{"arch": "preact_resnet", "dataset": "capsule endoscopy frames (Kvasir-Capsule)", "image_size": 96, "num_classes": 11, "depths": [4, 7, 4], "muon_scale": "spectral", "lr": 0.025, "nesterov": true, "epochs": 29.1, "warmup_steps": 380, "weight_decay": 0.004}
Rows from block 12 of a small image classifier, named by matrix and row number. Rows with one number belong to one channel. Each number is 200 + 40 x the weight over its row's rms, rounded and kept within 0 to 999. All counts start at 0. After the name is the row's rms in percent of the matrix's.
After each channel's rows are labels from the 100 images, of 14976, where the channel reaches its highest value: "top examples" is what is common among them; "peak at" is the part of the image that holds the peak. Only what is clearly more common there than usual is listed. The data: capsule endoscopy frames (Kvasir-Capsule).
# convs0: first 3x3 conv (model.blocks.12.convs.0.weight, 192x192x3x3, each kernel summed), inputs 0-191
# convs1: second 3x3 conv (model.blocks.12.convs.1.weight, 192x192x3x3, transposed, each kernel summed), outputs 0-191

convs0.96,086,211,194,217,198,181,169,239,258,147,196,216,212,156,229,155,163,142,256,152,225,152,237,192,153,180,181,223,284,187,221,242,226,159,221,123,121,153,190,244,200,141,193,132,225,155,158,187,231,230,185,147,156,202,200,181,291,248,277,161,244,191,180,97,211,160,157,234,134,206,192,205,188,180,152,252,203,199,231,106,244,152,235,156,173,160,171,268,209,228,177,164,237,205,202,238,248,195,98,225,219,233,257,141,152,222,237,210,199,226,158,240,234,195,197,207,226,92,262,177,256,166,166,168,123,174,201,180,182,191,240,155,199,235,230,176,238,171,257,164,309,168,124,211,182,147,218,203,199,229,231,203,153,161,187,228,285,147,203,215,225,205,200,231,166,207,147,198,153,138,179,141,167,215,150,193,192,197,178,240,178,230,183,138,176,176,170,192,196,148,204,208,260
convs1.96,090,229,148,196,217,213,201,164,187,202,96,153,290,207,182,241,254,170,215,174,226,143,189,176,180,186,289,163,119,183,162,164,179,210,163,267,151,245,237,194,174,180,199,221,244,233,161,228,156,221,203,165,223,213,194,174,160,193,222,246,204,157,239,170,154,158,201,213,226,158,231,187,204,280,214,170,227,231,256,233,208,170,267,229,213,190,202,140,175,239,204,195,187,209,278,132,191,140,317,172,209,225,206,207,205,201,226,177,199,200,241,166,242,166,247,184,201,147,213,211,158,245,202,174,144,230,225,162,236,168,150,205,194,247,181,169,248,172,114,205,157,266,254,307,213,195,109,178,128,235,239,220,270,151,228,129,280,171,194,224,181,251,222,167,240,204,211,205,207,155,261,263,274,170,212,190,177,277,182,221,316,193,263,200,175,254,198,220,193,204,196,173,169
top examples: finding: reduced mucosal view
peak at: middle right

convs0.55,078,219,145,222,141,185,143,173,225,148,174,218,189,214,154,238,166,135,201,208,176,231,171,178,166,194,262,233,201,187,305,217,220,202,242,222,158,187,240,196,170,149,153,226,238,287,182,235,143,167,201,193,182,247,172,249,200,217,188,262,209,101,222,221,195,182,196,193,209,142,220,199,246,211,171,154,233,195,263,130,135,202,212,185,251,236,208,192,169,174,230,205,196,216,163,244,138,194,202,154,146,214,192,211,192,137,189,119,205,138,244,277,169,220,208,155,149,164,225,243,162,147,237,217,135,144,177,219,213,226,109,218,179,303,125,220,165,150,115,121,183,162,227,215,245,231,179,204,213,192,233,207,169,142,141,227,101,84,184,166,209,211,101,184,169,246,208,237,214,200,204,161,213,183,212,83,210,221,227,226,171,194,199,203,229,181,203,256,191,196,193,219,225
convs1.55,090,240,214,148,150,208,238,147,161,174,187,244,192,197,155,243,184,202,231,179,187,144,227,120,237,146,170,191,163,206,164,138,249,222,217,242,257,173,203,193,193,121,138,156,240,160,254,177,255,193,121,241,205,125,246,250,116,215,160,228,259,218,208,126,216,187,218,218,180,181,160,217,187,164,249,181,233,190,217,215,169,245,283,149,244,223,168,232,215,251,166,220,96,201,198,201,161,198,249,177,150,288,186,213,196,222,266,252,208,141,155,130,240,251,212,170,174,109,211,168,241,212,232,283,118,201,173,166,215,208,184,170,234,193,196,202,224,223,165,196,205,250,138,191,201,155,256,223,243,237,182,216,210,201,71,170,233,179,208,215,265,257,218,189,205,182,169,212,106,224,130,195,155,172,174,259,206,188,178,258,256,144,197,198,221,202,170,226,167,202,150,186,203
top examples: finding: foreign body
peak at: bottom left

convs0.166,092,171,112,236,165,138,196,164,218,272,127,157,171,240,255,189,237,190,286,152,308,139,144,141,198,107,205,230,153,137,215,207,239,143,260,163,207,175,195,203,202,230,243,238,177,263,242,244,157,192,232,153,252,163,209,174,248,173,196,203,194,198,224,205,155,267,196,212,261,198,177,218,213,167,190,173,244,147,152,145,230,110,217,211,232,192,229,171,159,133,201,194,214,227,197,238,202,159,181,184,140,233,211,213,173,218,195,113,255,186,237,171,158,222,189,212,170,261,155,258,186,198,248,221,238,186,125,156,214,232,183,247,211,258,200,176,223,176,239,285,216,262,194,177,232,200,202,175,196,255,204,89,193,240,128,188,275,201,220,254,170,166,235,281,194,228,171,211,187,243,225,216,128,135,164,242,237,174,190,243,193,150,194,230,164,182,207,246,248,198,173,200,214
convs1.166,099,220,246,162,271,195,217,225,219,236,166,187,179,211,167,223,195,189,239,180,124,117,197,208,185,152,182,172,140,153,225,180,153,207,249,194,216,255,223,241,229,88,217,197,161,176,152,175,234,149,136,258,202,168,280,235,180,230,142,193,183,144,263,190,154,236,177,184,133,228,140,190,233,180,167,127,124,200,219,230,181,184,163,163,221,236,227,223,279,205,216,275,153,260,187,162,199,219,155,162,167,85,209,144,197,157,258,215,144,158,115,206,233,205,254,209,182,178,203,180,173,179,123,246,202,238,189,241,136,189,226,207,218,178,206,198,270,231,242,149,239,222,215,158,155,167,151,236,209,206,191,152,131,224,190,230,313,134,178,275,229,149,214,145,172,149,176,148,155,238,234,245,202,219,252,158,212,210,204,192,197,159,190,195,190,199,190,175,223,214,201,286,222
top examples: finding: foreign body
peak at: bottom left

convs0.70,119,162,147,123,161,179,240,179,141,224,201,224,152,176,215,163,219,240,233,135,215,185,175,269,194,138,161,212,195,239,198,204,157,214,224,214,173,215,203,108,198,106,211,233,184,174,232,222,157,220,154,149,225,248,202,190,185,186,147,181,200,147,141,206,206,161,231,257,171,212,220,214,229,213,171,139,253,186,129,228,212,103,127,242,112,165,180,168,153,183,115,138,308,157,182,225,193,206,125,223,228,223,195,224,202,179,223,160,227,182,123,113,185,239,198,231,191,162,146,213,188,171,135,177,197,164,190,218,169,214,183,173,178,172,127,200,222,190,207,222,178,168,213,252,216,200,172,214,189,231,212,121,177,163,151,191,171,169,239,280,253,128,208,180,131,123,189,172,214,237,149,257,175,223,181,162,241,206,144,191,227,181,226,145,268,291,151,131,163,181,156,231,208
convs1.70,101,163,214,171,231,178,197,153,187,214,265,179,211,201,162,237,179,200,210,266,227,182,309,177,208,184,132,177,173,202,166,220,236,197,148,144,197,216,208,235,196,214,142,199,187,213,153,205,150,232,201,227,225,263,241,192,179,225,191,227,208,80,148,214,287,162,159,171,159,184,270,162,169,159,256,132,193,268,141,217,196,234,156,201,210,235,261,231,192,184,205,153,209,184,216,175,174,142,167,260,161,127,161,257,206,207,137,186,190,185,183,198,137,196,210,147,238,183,256,163,148,228,164,124,234,205,229,327,147,160,157,165,225,215,166,144,204,153,159,217,202,147,252,309,243,217,157,170,216,189,160,251,147,201,153,183,207,234,211,255,269,180,268,175,183,167,238,186,208,137,236,206,146,181,179,177,230,186,269,194,254,237,187,146,186,276,234,188,262,166,195,160,194
top examples: finding: pylorus
peak at: middle right

convs0.163,085,166,208,236,211,188,167,256,95,195,163,187,197,208,175,157,247,219,195,190,200,149,222,212,242,177,176,215,174,191,137,144,224,193,166,181,242,212,253,230,254,180,226,241,245,191,215,196,228,141,167,191,186,182,171,187,240,181,201,210,208,226,206,135,176,179,209,166,70,179,228,168,166,246,168,185,239,141,80,203,194,125,200,285,188,239,243,150,176,273,200,232,206,206,247,205,269,158,139,161,210,160,267,162,235,240,268,174,194,208,155,203,166,192,153,169,202,277,164,237,187,83,215,137,181,167,211,150,192,210,179,218,222,246,197,197,133,216,230,216,181,239,258,206,213,245,214,233,213,244,279,228,135,210,158,165,172,241,186,216,194,220,302,173,200,197,97,141,235,236,96,137,198,230,240,242,188,239,202,232,228,157,256,191,167,142,205,193,199,185,229,209,227
convs1.163,090,239,174,249,173,205,189,255,228,168,236,154,176,146,233,161,284,212,178,135,184,178,210,241,111,194,220,173,174,166,236,228,212,170,258,143,184,166,148,171,246,262,225,199,199,214,99,168,197,224,203,151,215,218,232,199,254,193,165,213,179,127,270,225,244,194,250,211,179,116,168,203,166,244,148,138,186,183,250,155,233,234,230,155,227,250,206,164,188,179,217,225,209,216,213,234,250,232,188,232,196,227,230,246,244,160,164,240,250,269,266,221,205,69,165,195,246,159,211,150,241,216,148,175,251,180,245,208,162,110,185,187,154,205,203,163,153,290,218,243,197,177,189,294,147,275,228,209,232,210,165,208,272,124,190,212,261,155,220,269,274,201,196,222,232,212,151,177,156,245,165,125,199,188,181,164,203,187,205,177,197,247,215,224,178,122,220,200,233,230,205,214,232
top examples: finding: pylorus
peak at: middle right

convs0.149,091,189,240,196,143,178,198,211,309,219,256,236,206,301,177,201,154,206,159,209,151,245,110,218,185,214,196,209,214,117,280,197,194,165,230,226,212,213,178,170,211,187,189,212,252,149,220,227,205,208,217,157,199,161,144,200,114,244,247,154,181,215,206,209,210,158,200,196,169,190,190,177,201,276,209,226,200,190,229,146,203,195,310,254,166,154,199,255,187,138,189,180,116,154,278,164,209,194,183,189,234,231,132,160,216,185,265,115,256,223,192,163,156,150,203,183,142,249,209,149,216,149,138,207,190,144,222,154,165,153,251,196,201,186,201,235,271,262,182,238,149,172,218,242,160,170,214,173,147,182,167,195,185,199,244,243,162,266,157,167,186,187,198,152,194,177,215,100,161,192,178,161,171,264,204,164,277,241,160,234,148,201,179,160,116,155,178,263,238,260,175,225,217
convs1.149,103,143,164,207,214,185,171,167,164,199,169,183,211,220,226,193,187,197,173,139,219,220,183,123,237,266,178,227,202,202,142,160,177,203,198,208,215,200,247,187,143,180,218,197,138,146,273,225,231,282,198,138,198,179,201,202,175,140,220,260,199,235,186,220,159,182,130,125,134,237,230,198,216,234,242,172,182,222,229,198,204,64,281,173,290,201,187,84,199,208,191,197,219,246,152,242,181,174,152,100,235,137,161,171,179,239,210,242,210,301,221,238,268,263,212,215,195,170,179,248,225,239,256,190,223,229,212,216,171,216,184,220,194,146,228,270,264,209,165,159,240,195,190,141,184,218,190,176,211,177,178,205,223,256,279,179,155,201,153,186,283,246,193,160,144,187,244,223,199,133,138,218,209,234,165,170,180,191,223,247,188,104,213,179,237,179,260,229,167,157,206,206,129
top examples: finding: foreign body
peak at: bottom left

convs0.131,115,194,159,224,164,122,134,131,166,202,253,146,242,231,190,155,192,261,181,242,274,201,250,185,202,58,267,260,196,200,222,165,261,159,211,214,269,231,242,206,225,176,188,184,116,208,214,233,215,269,139,248,238,229,196,259,146,149,203,189,137,191,183,241,150,204,203,239,213,191,198,266,251,171,162,127,208,192,153,185,173,255,194,163,200,287,227,191,224,226,213,137,220,251,256,207,136,184,169,187,224,210,188,261,177,219,194,198,286,195,235,178,167,215,229,153,225,201,277,191,297,235,168,235,148,173,144,234,235,167,183,215,183,236,206,218,149,261,149,200,133,178,211,171,208,260,212,141,196,210,149,203,220,170,222,258,169,220,165,261,176,225,198,225,212,176,234,192,183,163,284,203,199,186,227,182,211,218,263,255,193,199,240,236,152,284,207,183,134,208,249,210,168
convs1.131,104,217,223,186,171,202,223,155,92,211,179,197,283,190,116,185,157,208,162,245,186,188,200,218,192,174,225,158,181,199,252,164,198,242,242,174,162,264,188,248,200,204,133,154,170,218,157,165,160,220,202,229,157,151,189,143,115,139,198,224,226,152,159,240,200,233,192,213,206,195,181,193,166,92,215,187,186,166,169,201,173,220,234,202,178,197,172,156,238,209,172,209,169,181,178,183,178,171,159,212,212,188,191,189,237,151,202,185,219,258,179,200,187,219,214,189,135,251,125,204,182,145,204,202,202,150,275,203,186,244,174,193,166,190,173,150,199,269,241,148,200,201,223,243,187,148,191,235,253,227,209,102,184,215,176,211,385,219,209,155,182,255,194,213,289,215,199,124,167,281,143,243,121,269,231,184,195,138,201,217,181,225,237,87,234,228,206,145,218,171,196,146,246
top examples: finding: ulcer; finding: foreign body
peak at: top centre

convs0.97,113,167,138,222,178,180,165,182,127,222,232,208,124,139,119,136,201,177,224,95,147,167,144,221,170,179,216,195,133,209,210,157,205,205,198,174,199,240,128,238,233,126,176,220,238,213,181,254,206,167,141,165,183,221,179,201,190,158,170,257,247,153,184,206,166,214,170,237,187,114,200,208,205,161,250,191,183,157,162,217,172,126,221,203,193,232,197,187,192,244,183,232,127,240,230,152,191,156,193,195,187,246,231,149,169,187,146,234,197,132,243,150,152,183,146,258,190,193,100,235,253,195,209,316,140,208,257,212,215,155,182,191,151,190,186,227,221,216,238,211,172,195,242,156,147,202,176,190,229,227,204,182,112,108,244,255,186,116,202,173,188,195,190,232,219,191,132,244,237,232,157,218,195,251,201,151,132,143,139,179,215,145,188,224,159,245,189,104,166,172,232,160,205
convs1.97,118,204,179,169,224,189,248,205,142,162,184,165,225,160,217,205,219,190,209,223,240,182,251,238,243,191,282,228,229,227,156,203,144,191,135,218,186,163,210,129,228,177,210,139,156,220,141,161,218,242,205,257,187,262,208,245,238,209,211,185,237,298,258,212,241,220,226,202,197,235,217,208,167,162,205,231,172,161,287,130,184,191,206,183,171,207,186,240,195,158,169,194,207,257,238,217,191,209,284,263,197,261,217,191,240,179,200,186,214,214,171,218,165,182,203,159,165,142,214,164,147,203,207,290,141,145,252,183,217,211,243,269,220,168,204,230,149,289,297,187,233,199,66,288,239,241,214,293,190,160,202,233,198,199,135,243,127,210,170,229,154,150,192,214,160,168,224,213,121,216,261,177,177,184,193,256,203,237,176,228,232,213,161,227,267,167,130,273,205,218,184,256,141
top examples: finding: reduced mucosal view
peak at: middle left

convs0.89,092,237,207,166,108,192,244,156,269,215,151,201,247,201,258,238,132,256,197,201,178,174,220,193,182,194,128,118,128,173,220,270,191,262,217,173,142,226,167,186,242,146,157,225,237,141,186,232,152,180,187,260,169,218,158,204,259,187,204,220,196,163,183,212,160,153,142,191,218,151,208,220,117,209,183,175,211,204,316,171,222,184,181,164,191,159,252,172,167,167,299,203,256,246,184,212,226,218,226,207,165,159,155,248,147,158,252,168,167,152,191,256,229,143,206,222,152,188,161,258,132,194,255,156,214,268,189,170,158,199,211,179,195,219,173,216,261,234,241,180,167,261,128,251,224,254,233,167,143,191,191,222,194,171,170,263,239,265,224,144,209,153,113,234,120,144,217,148,244,226,211,205,216,121,217,219,173,191,228,174,219,185,172,215,190,161,174,251,204,236,153,252,206
convs1.89,104,216,190,225,186,178,222,228,218,174,216,169,118,218,178,180,149,191,182,208,214,101,282,207,199,212,196,263,212,210,246,127,237,292,213,218,231,217,169,187,199,179,129,246,243,166,225,256,215,156,189,230,191,216,212,186,98,212,135,201,206,244,207,188,141,214,281,149,172,225,216,246,249,148,208,269,238,156,125,196,224,235,239,245,212,198,191,174,308,168,214,165,161,234,200,269,222,219,179,158,161,162,239,172,220,222,210,221,250,150,201,189,239,228,153,161,194,142,243,155,180,193,208,207,180,191,222,171,217,262,169,228,244,224,193,142,323,172,229,159,195,140,174,160,165,111,318,227,230,182,197,191,199,274,263,188,180,203,185,206,108,166,168,167,278,260,201,238,194,166,155,154,194,169,187,137,216,201,229,188,261,173,216,137,152,157,203,195,199,193,175,217,230
top examples: finding: foreign body
peak at: bottom left; bottom centre

convs0.69,140,193,215,139,184,164,284,221,133,170,168,137,214,173,178,233,243,184,197,211,179,177,176,179,166,271,164,203,174,149,165,275,160,173,248,221,246,195,202,259,194,109,166,246,205,159,177,209,245,136,220,201,150,231,305,141,246,156,188,155,237,141,150,217,214,182,276,120,194,180,158,244,228,204,193,243,156,226,312,166,219,259,154,201,173,180,184,200,179,235,190,186,269,237,162,207,182,184,223,230,225,204,168,173,158,146,174,149,164,248,256,228,188,191,238,103,184,142,166,172,219,135,259,197,187,227,215,236,150,153,170,204,148,210,231,124,226,182,181,226,167,182,156,168,194,158,197,171,224,185,122,192,141,255,142,219,119,106,151,168,162,163,210,231,233,175,176,230,157,149,126,208,209,170,242,212,159,225,176,191,178,136,212,169,179,190,276,194,211,186,204,186,233
convs1.69,112,206,175,174,222,186,182,186,258,208,139,173,188,187,157,212,196,227,264,257,194,188,251,128,117,291,197,180,199,221,207,161,187,199,207,296,219,180,251,215,198,265,171,192,238,263,213,179,242,199,241,192,178,320,261,224,118,168,169,201,232,322,160,194,174,225,179,219,208,321,219,195,185,221,227,171,157,190,232,157,165,184,210,127,170,220,202,145,199,188,235,267,166,250,168,237,230,186,263,240,192,238,168,220,162,175,191,199,217,266,209,256,165,262,218,204,233,207,192,100,224,166,168,211,160,157,163,244,225,226,201,225,211,209,254,195,162,260,154,194,206,232,231,159,253,199,169,202,173,160,206,201,302,254,163,203,113,203,207,253,197,146,108,127,145,223,241,156,190,173,139,188,255,226,170,188,173,174,165,199,138,184,209,208,191,256,176,215,204,158,169,210,185
top examples: finding: ulcer
peak at: top right

convs0.94,102,214,178,233,242,173,224,143,142,157,222,162,206,336,254,208,186,221,251,181,201,230,227,225,150,242,213,137,218,230,248,188,247,200,211,163,205,196,237,243,269,209,163,208,194,193,210,208,188,199,223,241,254,149,250,234,172,227,249,185,221,251,272,208,238,167,293,118,305,227,204,180,206,168,178,178,251,208,139,252,226,220,251,281,105,105,180,209,173,204,226,217,273,182,192,219,216,212,249,169,296,219,254,186,123,199,195,189,210,173,149,162,214,210,265,211,228,141,154,283,179,198,122,183,252,204,205,233,219,199,164,155,249,166,230,196,204,198,210,203,163,141,113,211,195,235,158,265,270,165,210,191,245,200,160,237,125,204,220,258,228,177,234,185,191,192,193,125,175,204,217,227,175,275,195,160,209,194,242,191,266,187,180,178,169,179,233,165,230,174,212,195,157
convs1.94,095,200,247,190,222,131,115,226,212,174,137,195,190,208,153,164,158,162,208,234,199,196,161,253,221,184,174,183,224,198,205,201,194,195,222,166,150,210,216,262,130,226,182,193,168,207,181,192,210,201,195,234,197,276,209,166,144,176,222,210,166,174,218,332,157,198,200,230,137,227,194,224,163,115,206,238,196,221,215,231,199,150,186,198,224,208,201,232,180,238,197,154,228,207,152,159,197,240,112,237,125,30,209,195,288,232,135,112,185,177,174,215,185,189,173,193,229,187,234,152,151,165,231,160,176,196,248,133,243,171,238,174,185,210,208,174,246,128,251,191,172,156,216,167,150,221,143,240,172,178,224,134,184,163,218,207,241,241,229,207,215,207,243,183,249,198,295,186,134,59,239,264,193,191,214,225,217,135,230,172,150,196,193,188,213,144,145,215,238,208,149,199,218
top examples: finding: foreign body
peak at: middle right

convs0.146,085,133,252,140,204,137,115,202,160,252,233,207,208,231,235,173,270,178,232,195,246,189,199,217,156,193,254,194,229,200,203,166,161,242,183,199,167,250,186,170,328,160,134,142,161,179,191,141,154,176,249,199,218,199,168,193,182,174,201,190,211,270,260,131,183,217,246,170,113,250,185,188,152,192,167,213,164,266,204,313,183,181,243,186,228,175,309,248,205,252,283,192,190,269,166,228,186,281,217,259,207,242,210,259,188,217,218,155,144,232,125,179,295,209,155,142,198,208,168,208,226,184,144,227,275,205,179,201,190,204,227,153,238,185,240,259,188,177,177,186,194,223,188,170,264,229,171,201,233,206,219,234,152,201,147,219,190,227,162,194,180,282,168,162,244,190,192,151,203,153,211,166,141,254,228,135,197,261,193,179,213,223,180,200,193,222,210,168,262,261,173,184,211
convs1.146,085,279,265,241,181,175,240,214,231,133,175,243,268,183,180,168,222,181,140,143,171,289,197,251,192,188,252,187,233,186,180,250,203,177,140,202,155,189,200,237,150,234,177,216,209,246,166,259,248,200,221,205,246,222,190,206,242,200,171,167,182,221,134,307,226,151,231,241,221,200,238,207,129,252,200,184,224,143,137,201,202,210,172,234,118,219,164,155,260,144,207,177,242,251,209,234,213,188,184,207,239,223,248,154,233,190,160,221,185,142,241,226,154,193,254,237,165,175,180,167,141,228,207,209,201,205,196,138,182,177,222,243,147,164,193,178,102,173,171,168,212,236,178,157,163,170,288,223,189,238,168,197,221,123,263,238,173,202,251,171,150,151,213,221,223,226,241,266,177,260,141,244,321,219,257,157,153,208,210,200,140,236,184,255,261,200,146,239,228,269,231,244,232
top examples: finding: ulcer; finding: angiectasia
peak at: top centre

convs0.30,115,157,165,74,175,214,229,260,142,140,213,179,153,237,223,164,212,221,195,155,236,191,227,181,155,193,235,192,136,212,209,182,213,186,202,147,173,200,122,164,190,183,227,265,206,242,111,235,206,203,192,232,145,296,198,169,189,142,181,195,175,186,258,184,156,141,219,168,103,121,127,207,213,146,199,217,126,151,121,249,212,240,258,253,191,218,196,269,116,269,157,181,184,233,153,134,178,221,211,243,206,192,205,179,200,216,225,227,192,225,51,111,110,202,224,218,211,213,203,168,210,145,202,177,205,240,212,205,228,165,215,200,238,205,212,167,152,178,181,197,210,223,130,202,196,206,221,192,164,201,164,171,130,227,231,258,219,183,140,156,162,161,167,170,239,204,200,211,171,142,185,185,220,233,269,187,139,149,231,181,178,175,177,202,213,207,225,152,185,243,257,189,254
convs1.30,113,262,184,219,215,225,250,169,280,146,208,175,269,159,193,223,227,266,138,270,220,198,162,168,154,192,203,194,214,177,160,176,162,227,219,227,144,136,186,128,243,170,206,168,219,217,92,228,201,225,212,172,220,275,235,216,168,248,161,271,145,150,225,209,283,218,199,214,236,205,184,199,186,223,301,102,186,251,233,205,146,200,183,283,197,184,253,148,221,219,240,178,208,270,213,201,190,195,171,150,212,263,212,189,228,210,242,193,219,205,157,186,173,156,228,207,189,178,222,201,206,254,230,190,160,238,262,187,214,175,168,247,253,187,181,198,181,197,130,209,202,206,208,364,230,215,195,221,192,173,231,275,275,146,262,203,209,239,213,154,152,204,188,155,203,201,319,154,198,166,132,134,226,175,142,217,212,296,207,223,197,211,241,201,168,192,208,194,197,212,229,185,234
top examples: finding: reduced mucosal view
peak at: middle left

convs0.20,118,219,266,180,236,176,141,136,105,183,169,230,264,192,249,216,212,236,194,265,211,280,162,164,283,167,196,236,225,137,235,209,225,191,184,231,144,275,168,198,168,204,173,270,195,145,235,175,145,260,149,227,192,204,236,223,205,233,214,227,233,232,201,174,218,255,208,218,117,179,192,254,215,226,222,146,230,260,127,309,215,126,180,206,88,232,193,155,189,217,233,223,149,193,128,209,176,183,180,220,217,209,222,241,243,245,207,170,268,205,179,251,197,238,261,285,159,186,183,160,187,197,188,254,176,175,196,143,204,191,172,191,101,272,250,197,227,168,200,227,206,178,255,209,247,266,182,184,162,212,189,221,219,254,229,198,241,266,207,153,212,172,138,219,198,156,228,225,229,218,220,183,206,216,172,288,207,186,226,219,186,325,184,212,186,149,174,153,231,229,223,190,230
convs1.20,098,178,170,237,228,198,200,192,153,239,173,156,190,195,173,173,242,163,220,152,192,161,233,208,199,191,206,154,165,192,106,221,178,179,248,136,153,188,169,241,237,204,231,191,201,191,170,196,185,187,138,180,192,178,206,153,361,204,196,184,182,97,202,268,287,157,196,153,179,134,217,138,169,186,198,222,178,193,130,116,175,224,163,178,170,175,229,136,228,186,139,219,196,178,203,187,243,160,233,179,160,190,206,174,233,194,210,178,144,185,239,176,312,165,215,146,199,157,177,137,230,220,183,243,183,204,117,247,179,133,191,214,159,154,157,172,131,227,140,159,168,190,158,186,217,172,188,217,190,210,212,185,256,107,199,168,216,203,232,97,223,221,189,267,186,205,187,200,187,293,251,208,103,200,186,182,114,196,214,185,147,131,159,262,215,260,212,224,220,236,169,202,227
top examples: finding: ulcer; finding: blood fresh
peak at: centre

convs0.58,089,242,186,244,230,124,256,200,192,199,179,190,164,150,176,104,167,166,281,219,156,190,217,211,189,186,128,165,167,153,242,222,179,220,153,214,157,195,261,246,198,153,198,237,219,291,191,177,253,220,160,219,167,139,186,132,209,251,168,203,262,153,114,189,188,203,230,229,191,169,142,135,224,234,146,135,140,174,140,130,116,197,131,241,179,205,188,242,257,185,240,146,163,195,158,175,218,196,174,195,150,177,166,233,230,149,136,166,188,212,161,172,202,168,173,219,192,163,186,245,158,209,238,233,205,193,229,167,203,222,197,222,159,224,114,192,149,213,135,218,192,240,151,245,209,195,236,227,247,224,206,159,147,182,256,159,241,101,135,216,209,180,113,205,144,263,231,176,199,122,165,164,209,183,191,266,255,140,222,241,191,191,162,142,238,208,146,250,211,205,192,237,148
convs1.58,105,225,199,217,206,249,146,201,133,241,178,243,193,169,251,251,253,180,166,262,222,219,172,195,206,213,186,179,221,244,142,260,193,245,232,215,213,159,218,134,203,256,189,176,221,198,191,216,206,178,130,223,200,216,133,181,229,175,281,276,148,114,191,186,184,218,224,198,189,264,224,226,165,130,272,187,209,211,232,150,279,207,223,203,229,205,219,214,194,205,160,269,267,212,246,170,174,166,236,192,259,133,277,183,233,218,225,244,254,129,196,251,186,215,223,254,243,181,151,184,183,238,219,214,278,236,126,219,212,216,185,181,209,249,259,222,293,154,247,251,139,198,149,273,158,187,236,199,206,272,274,184,254,231,200,156,350,168,154,158,236,212,155,186,211,207,164,197,170,129,226,229,179,215,194,208,217,196,213,221,192,172,215,225,201,148,276,208,213,136,236,135,214
top examples: finding: foreign body
peak at: bottom left

convs0.7,113,233,228,140,173,176,169,200,180,192,127,130,172,177,268,237,189,274,213,156,178,211,92,238,173,125,206,167,195,152,171,230,165,261,153,213,153,234,137,200,222,204,159,192,161,132,216,211,231,201,182,234,88,223,198,248,224,210,193,198,240,167,203,157,274,246,246,273,164,214,192,235,174,273,133,130,172,299,213,284,185,202,191,209,235,165,216,233,228,270,211,213,174,234,113,248,210,111,127,188,161,188,220,188,214,173,173,193,181,254,192,244,182,174,286,218,151,221,186,145,272,167,206,199,279,213,152,230,179,187,229,176,204,192,221,222,202,189,136,255,186,152,221,220,241,134,228,228,199,167,149,232,245,236,198,211,213,168,219,134,145,246,179,171,238,155,210,220,246,199,154,204,239,262,239,198,194,203,165,198,150,215,172,283,196,161,128,203,197,203,215,208,180
convs1.7,100,221,181,187,186,207,136,138,157,223,197,181,157,191,144,188,333,179,210,172,145,221,219,175,133,278,184,183,255,218,167,204,178,219,180,207,215,169,244,189,243,280,214,190,261,129,116,186,211,150,246,173,190,184,241,251,236,219,204,143,189,154,256,255,202,223,220,213,185,214,166,152,130,220,215,231,231,174,185,171,169,286,168,188,226,242,263,181,242,184,199,172,300,219,193,235,187,191,229,117,202,295,156,173,162,221,209,209,186,242,218,154,281,180,160,186,126,238,126,213,172,175,174,150,185,197,185,238,220,188,169,184,199,199,203,258,153,183,241,207,175,266,177,100,201,257,195,238,161,179,229,160,223,157,240,195,216,253,178,115,215,208,176,194,247,133,253,176,238,202,140,246,144,253,150,209,158,198,226,183,215,184,206,258,140,244,244,248,162,139,226,171,228
top examples: finding: ulcer
peak at: top right