Rows from block 2 of a small image classifier, named by matrix and row number. Rows with one number belong to one channel. Each number is 128 + 24 x the weight over its row's rms, rounded and kept within 0 to 255. All counts start at 0. Numbers have three digits each.
After each channel's rows are labels from the 100 images, of 14976, where the channel reaches its highest value: "top examples" is what is common among them. Only what is clearly more common there than usual is listed. The data: capsule endoscopy frames (Kvasir-Capsule). In brackets: how many of the 100, against the usual share in percent.
# convs0: first 3x3 conv (model.blocks.2.convs.0.weight, 64x64x3x3, each kernel summed), inputs 0-63
# convs1: second 3x3 conv (model.blocks.2.convs.1.weight, 64x64x3x3, transposed, each kernel summed), outputs 0-63

convs0.25:114131105116125131150144111144124106082080145094156101106138164139107156096137128071105143146114105091110154137115124132123137136129115067102119147150106129150054139102099129119133140135141105
convs1.25:174135119135134141112104129104117150162144095188147113129147101136153082152146123132152117120132133133143100133139125131146114107157154175144133153097142115090181163169128126186144134140102143
top examples: finding: reduced mucosal view (33 vs 6.2)

convs0.43:151131140112088126140106168144137170117109123171079172098110103134123065126125097088120126159102123106112133117139119128111178114122106133110124132151118142151132132163102097114114185115131113
convs1.43:116113128080137129126119134154083097100125110075166097169167091143153150162106129140116138100146105133129100150121110119159116147120147107122150110093125127126119115066137149124121086117162107
top examples: finding: ileocecal valve (27 vs 8.8)

convs0.38:120143075098115137134091117158139146091109170101123128104125122114116129122157143064111146135112100136100117130084142155152111134132153067105133147142102134111106130141095117096141103135116079
convs1.38:151117167134129102103165124138132116161123074153116112137147142146173100111118136162124093107135139155129118134182128144104105156133129179142144118103172087155129134131169133160137167142122154
top examples: finding: reduced mucosal view (32 vs 6.2)

convs0.36:179105123146142144114111139108140116126162186090129121125119164146111096081102144150123091118123116154145109135061110128117173160121082135130129102132145162105138130107113115142112142098117145
convs1.36:118160117131109120119146081088129148113119086134145153109145127119126114121152128134151135147095150105116144115166138144114090118143140094096103178122136086173111147151116118126176085145163080
top examples: finding: ileocecal valve (28 vs 8.8)

convs0.48:127117102105125156125149140121156154136118136145139145067115103135120130126046129080111112150153131106104128128087144144157082110148115089135128146136120136119087130166121135142121144139099079
convs1.48:102137151142175112159150113143132088094116133091122104147170139110160143149204158154143142109094140145110143128161133111125162157122122161118148125136126106134125126100126112110138142137192122
top examples: finding: reduced mucosal view (27 vs 6.2)

convs0.45:163140111094158143137106107124111095121129162146112146142132118101122115111100141078133122121132108135148138103092120106100141113118105176078118080177127109137140150099092149095171100115121098
convs1.45:120114162126097130164122130112128141122110098123129104134120134132156101126132134187138122161099150102144146153170146129123094145132108096104143232106114126154099110110137109128108130157120122
top examples: finding: reduced mucosal view (25 vs 6.2)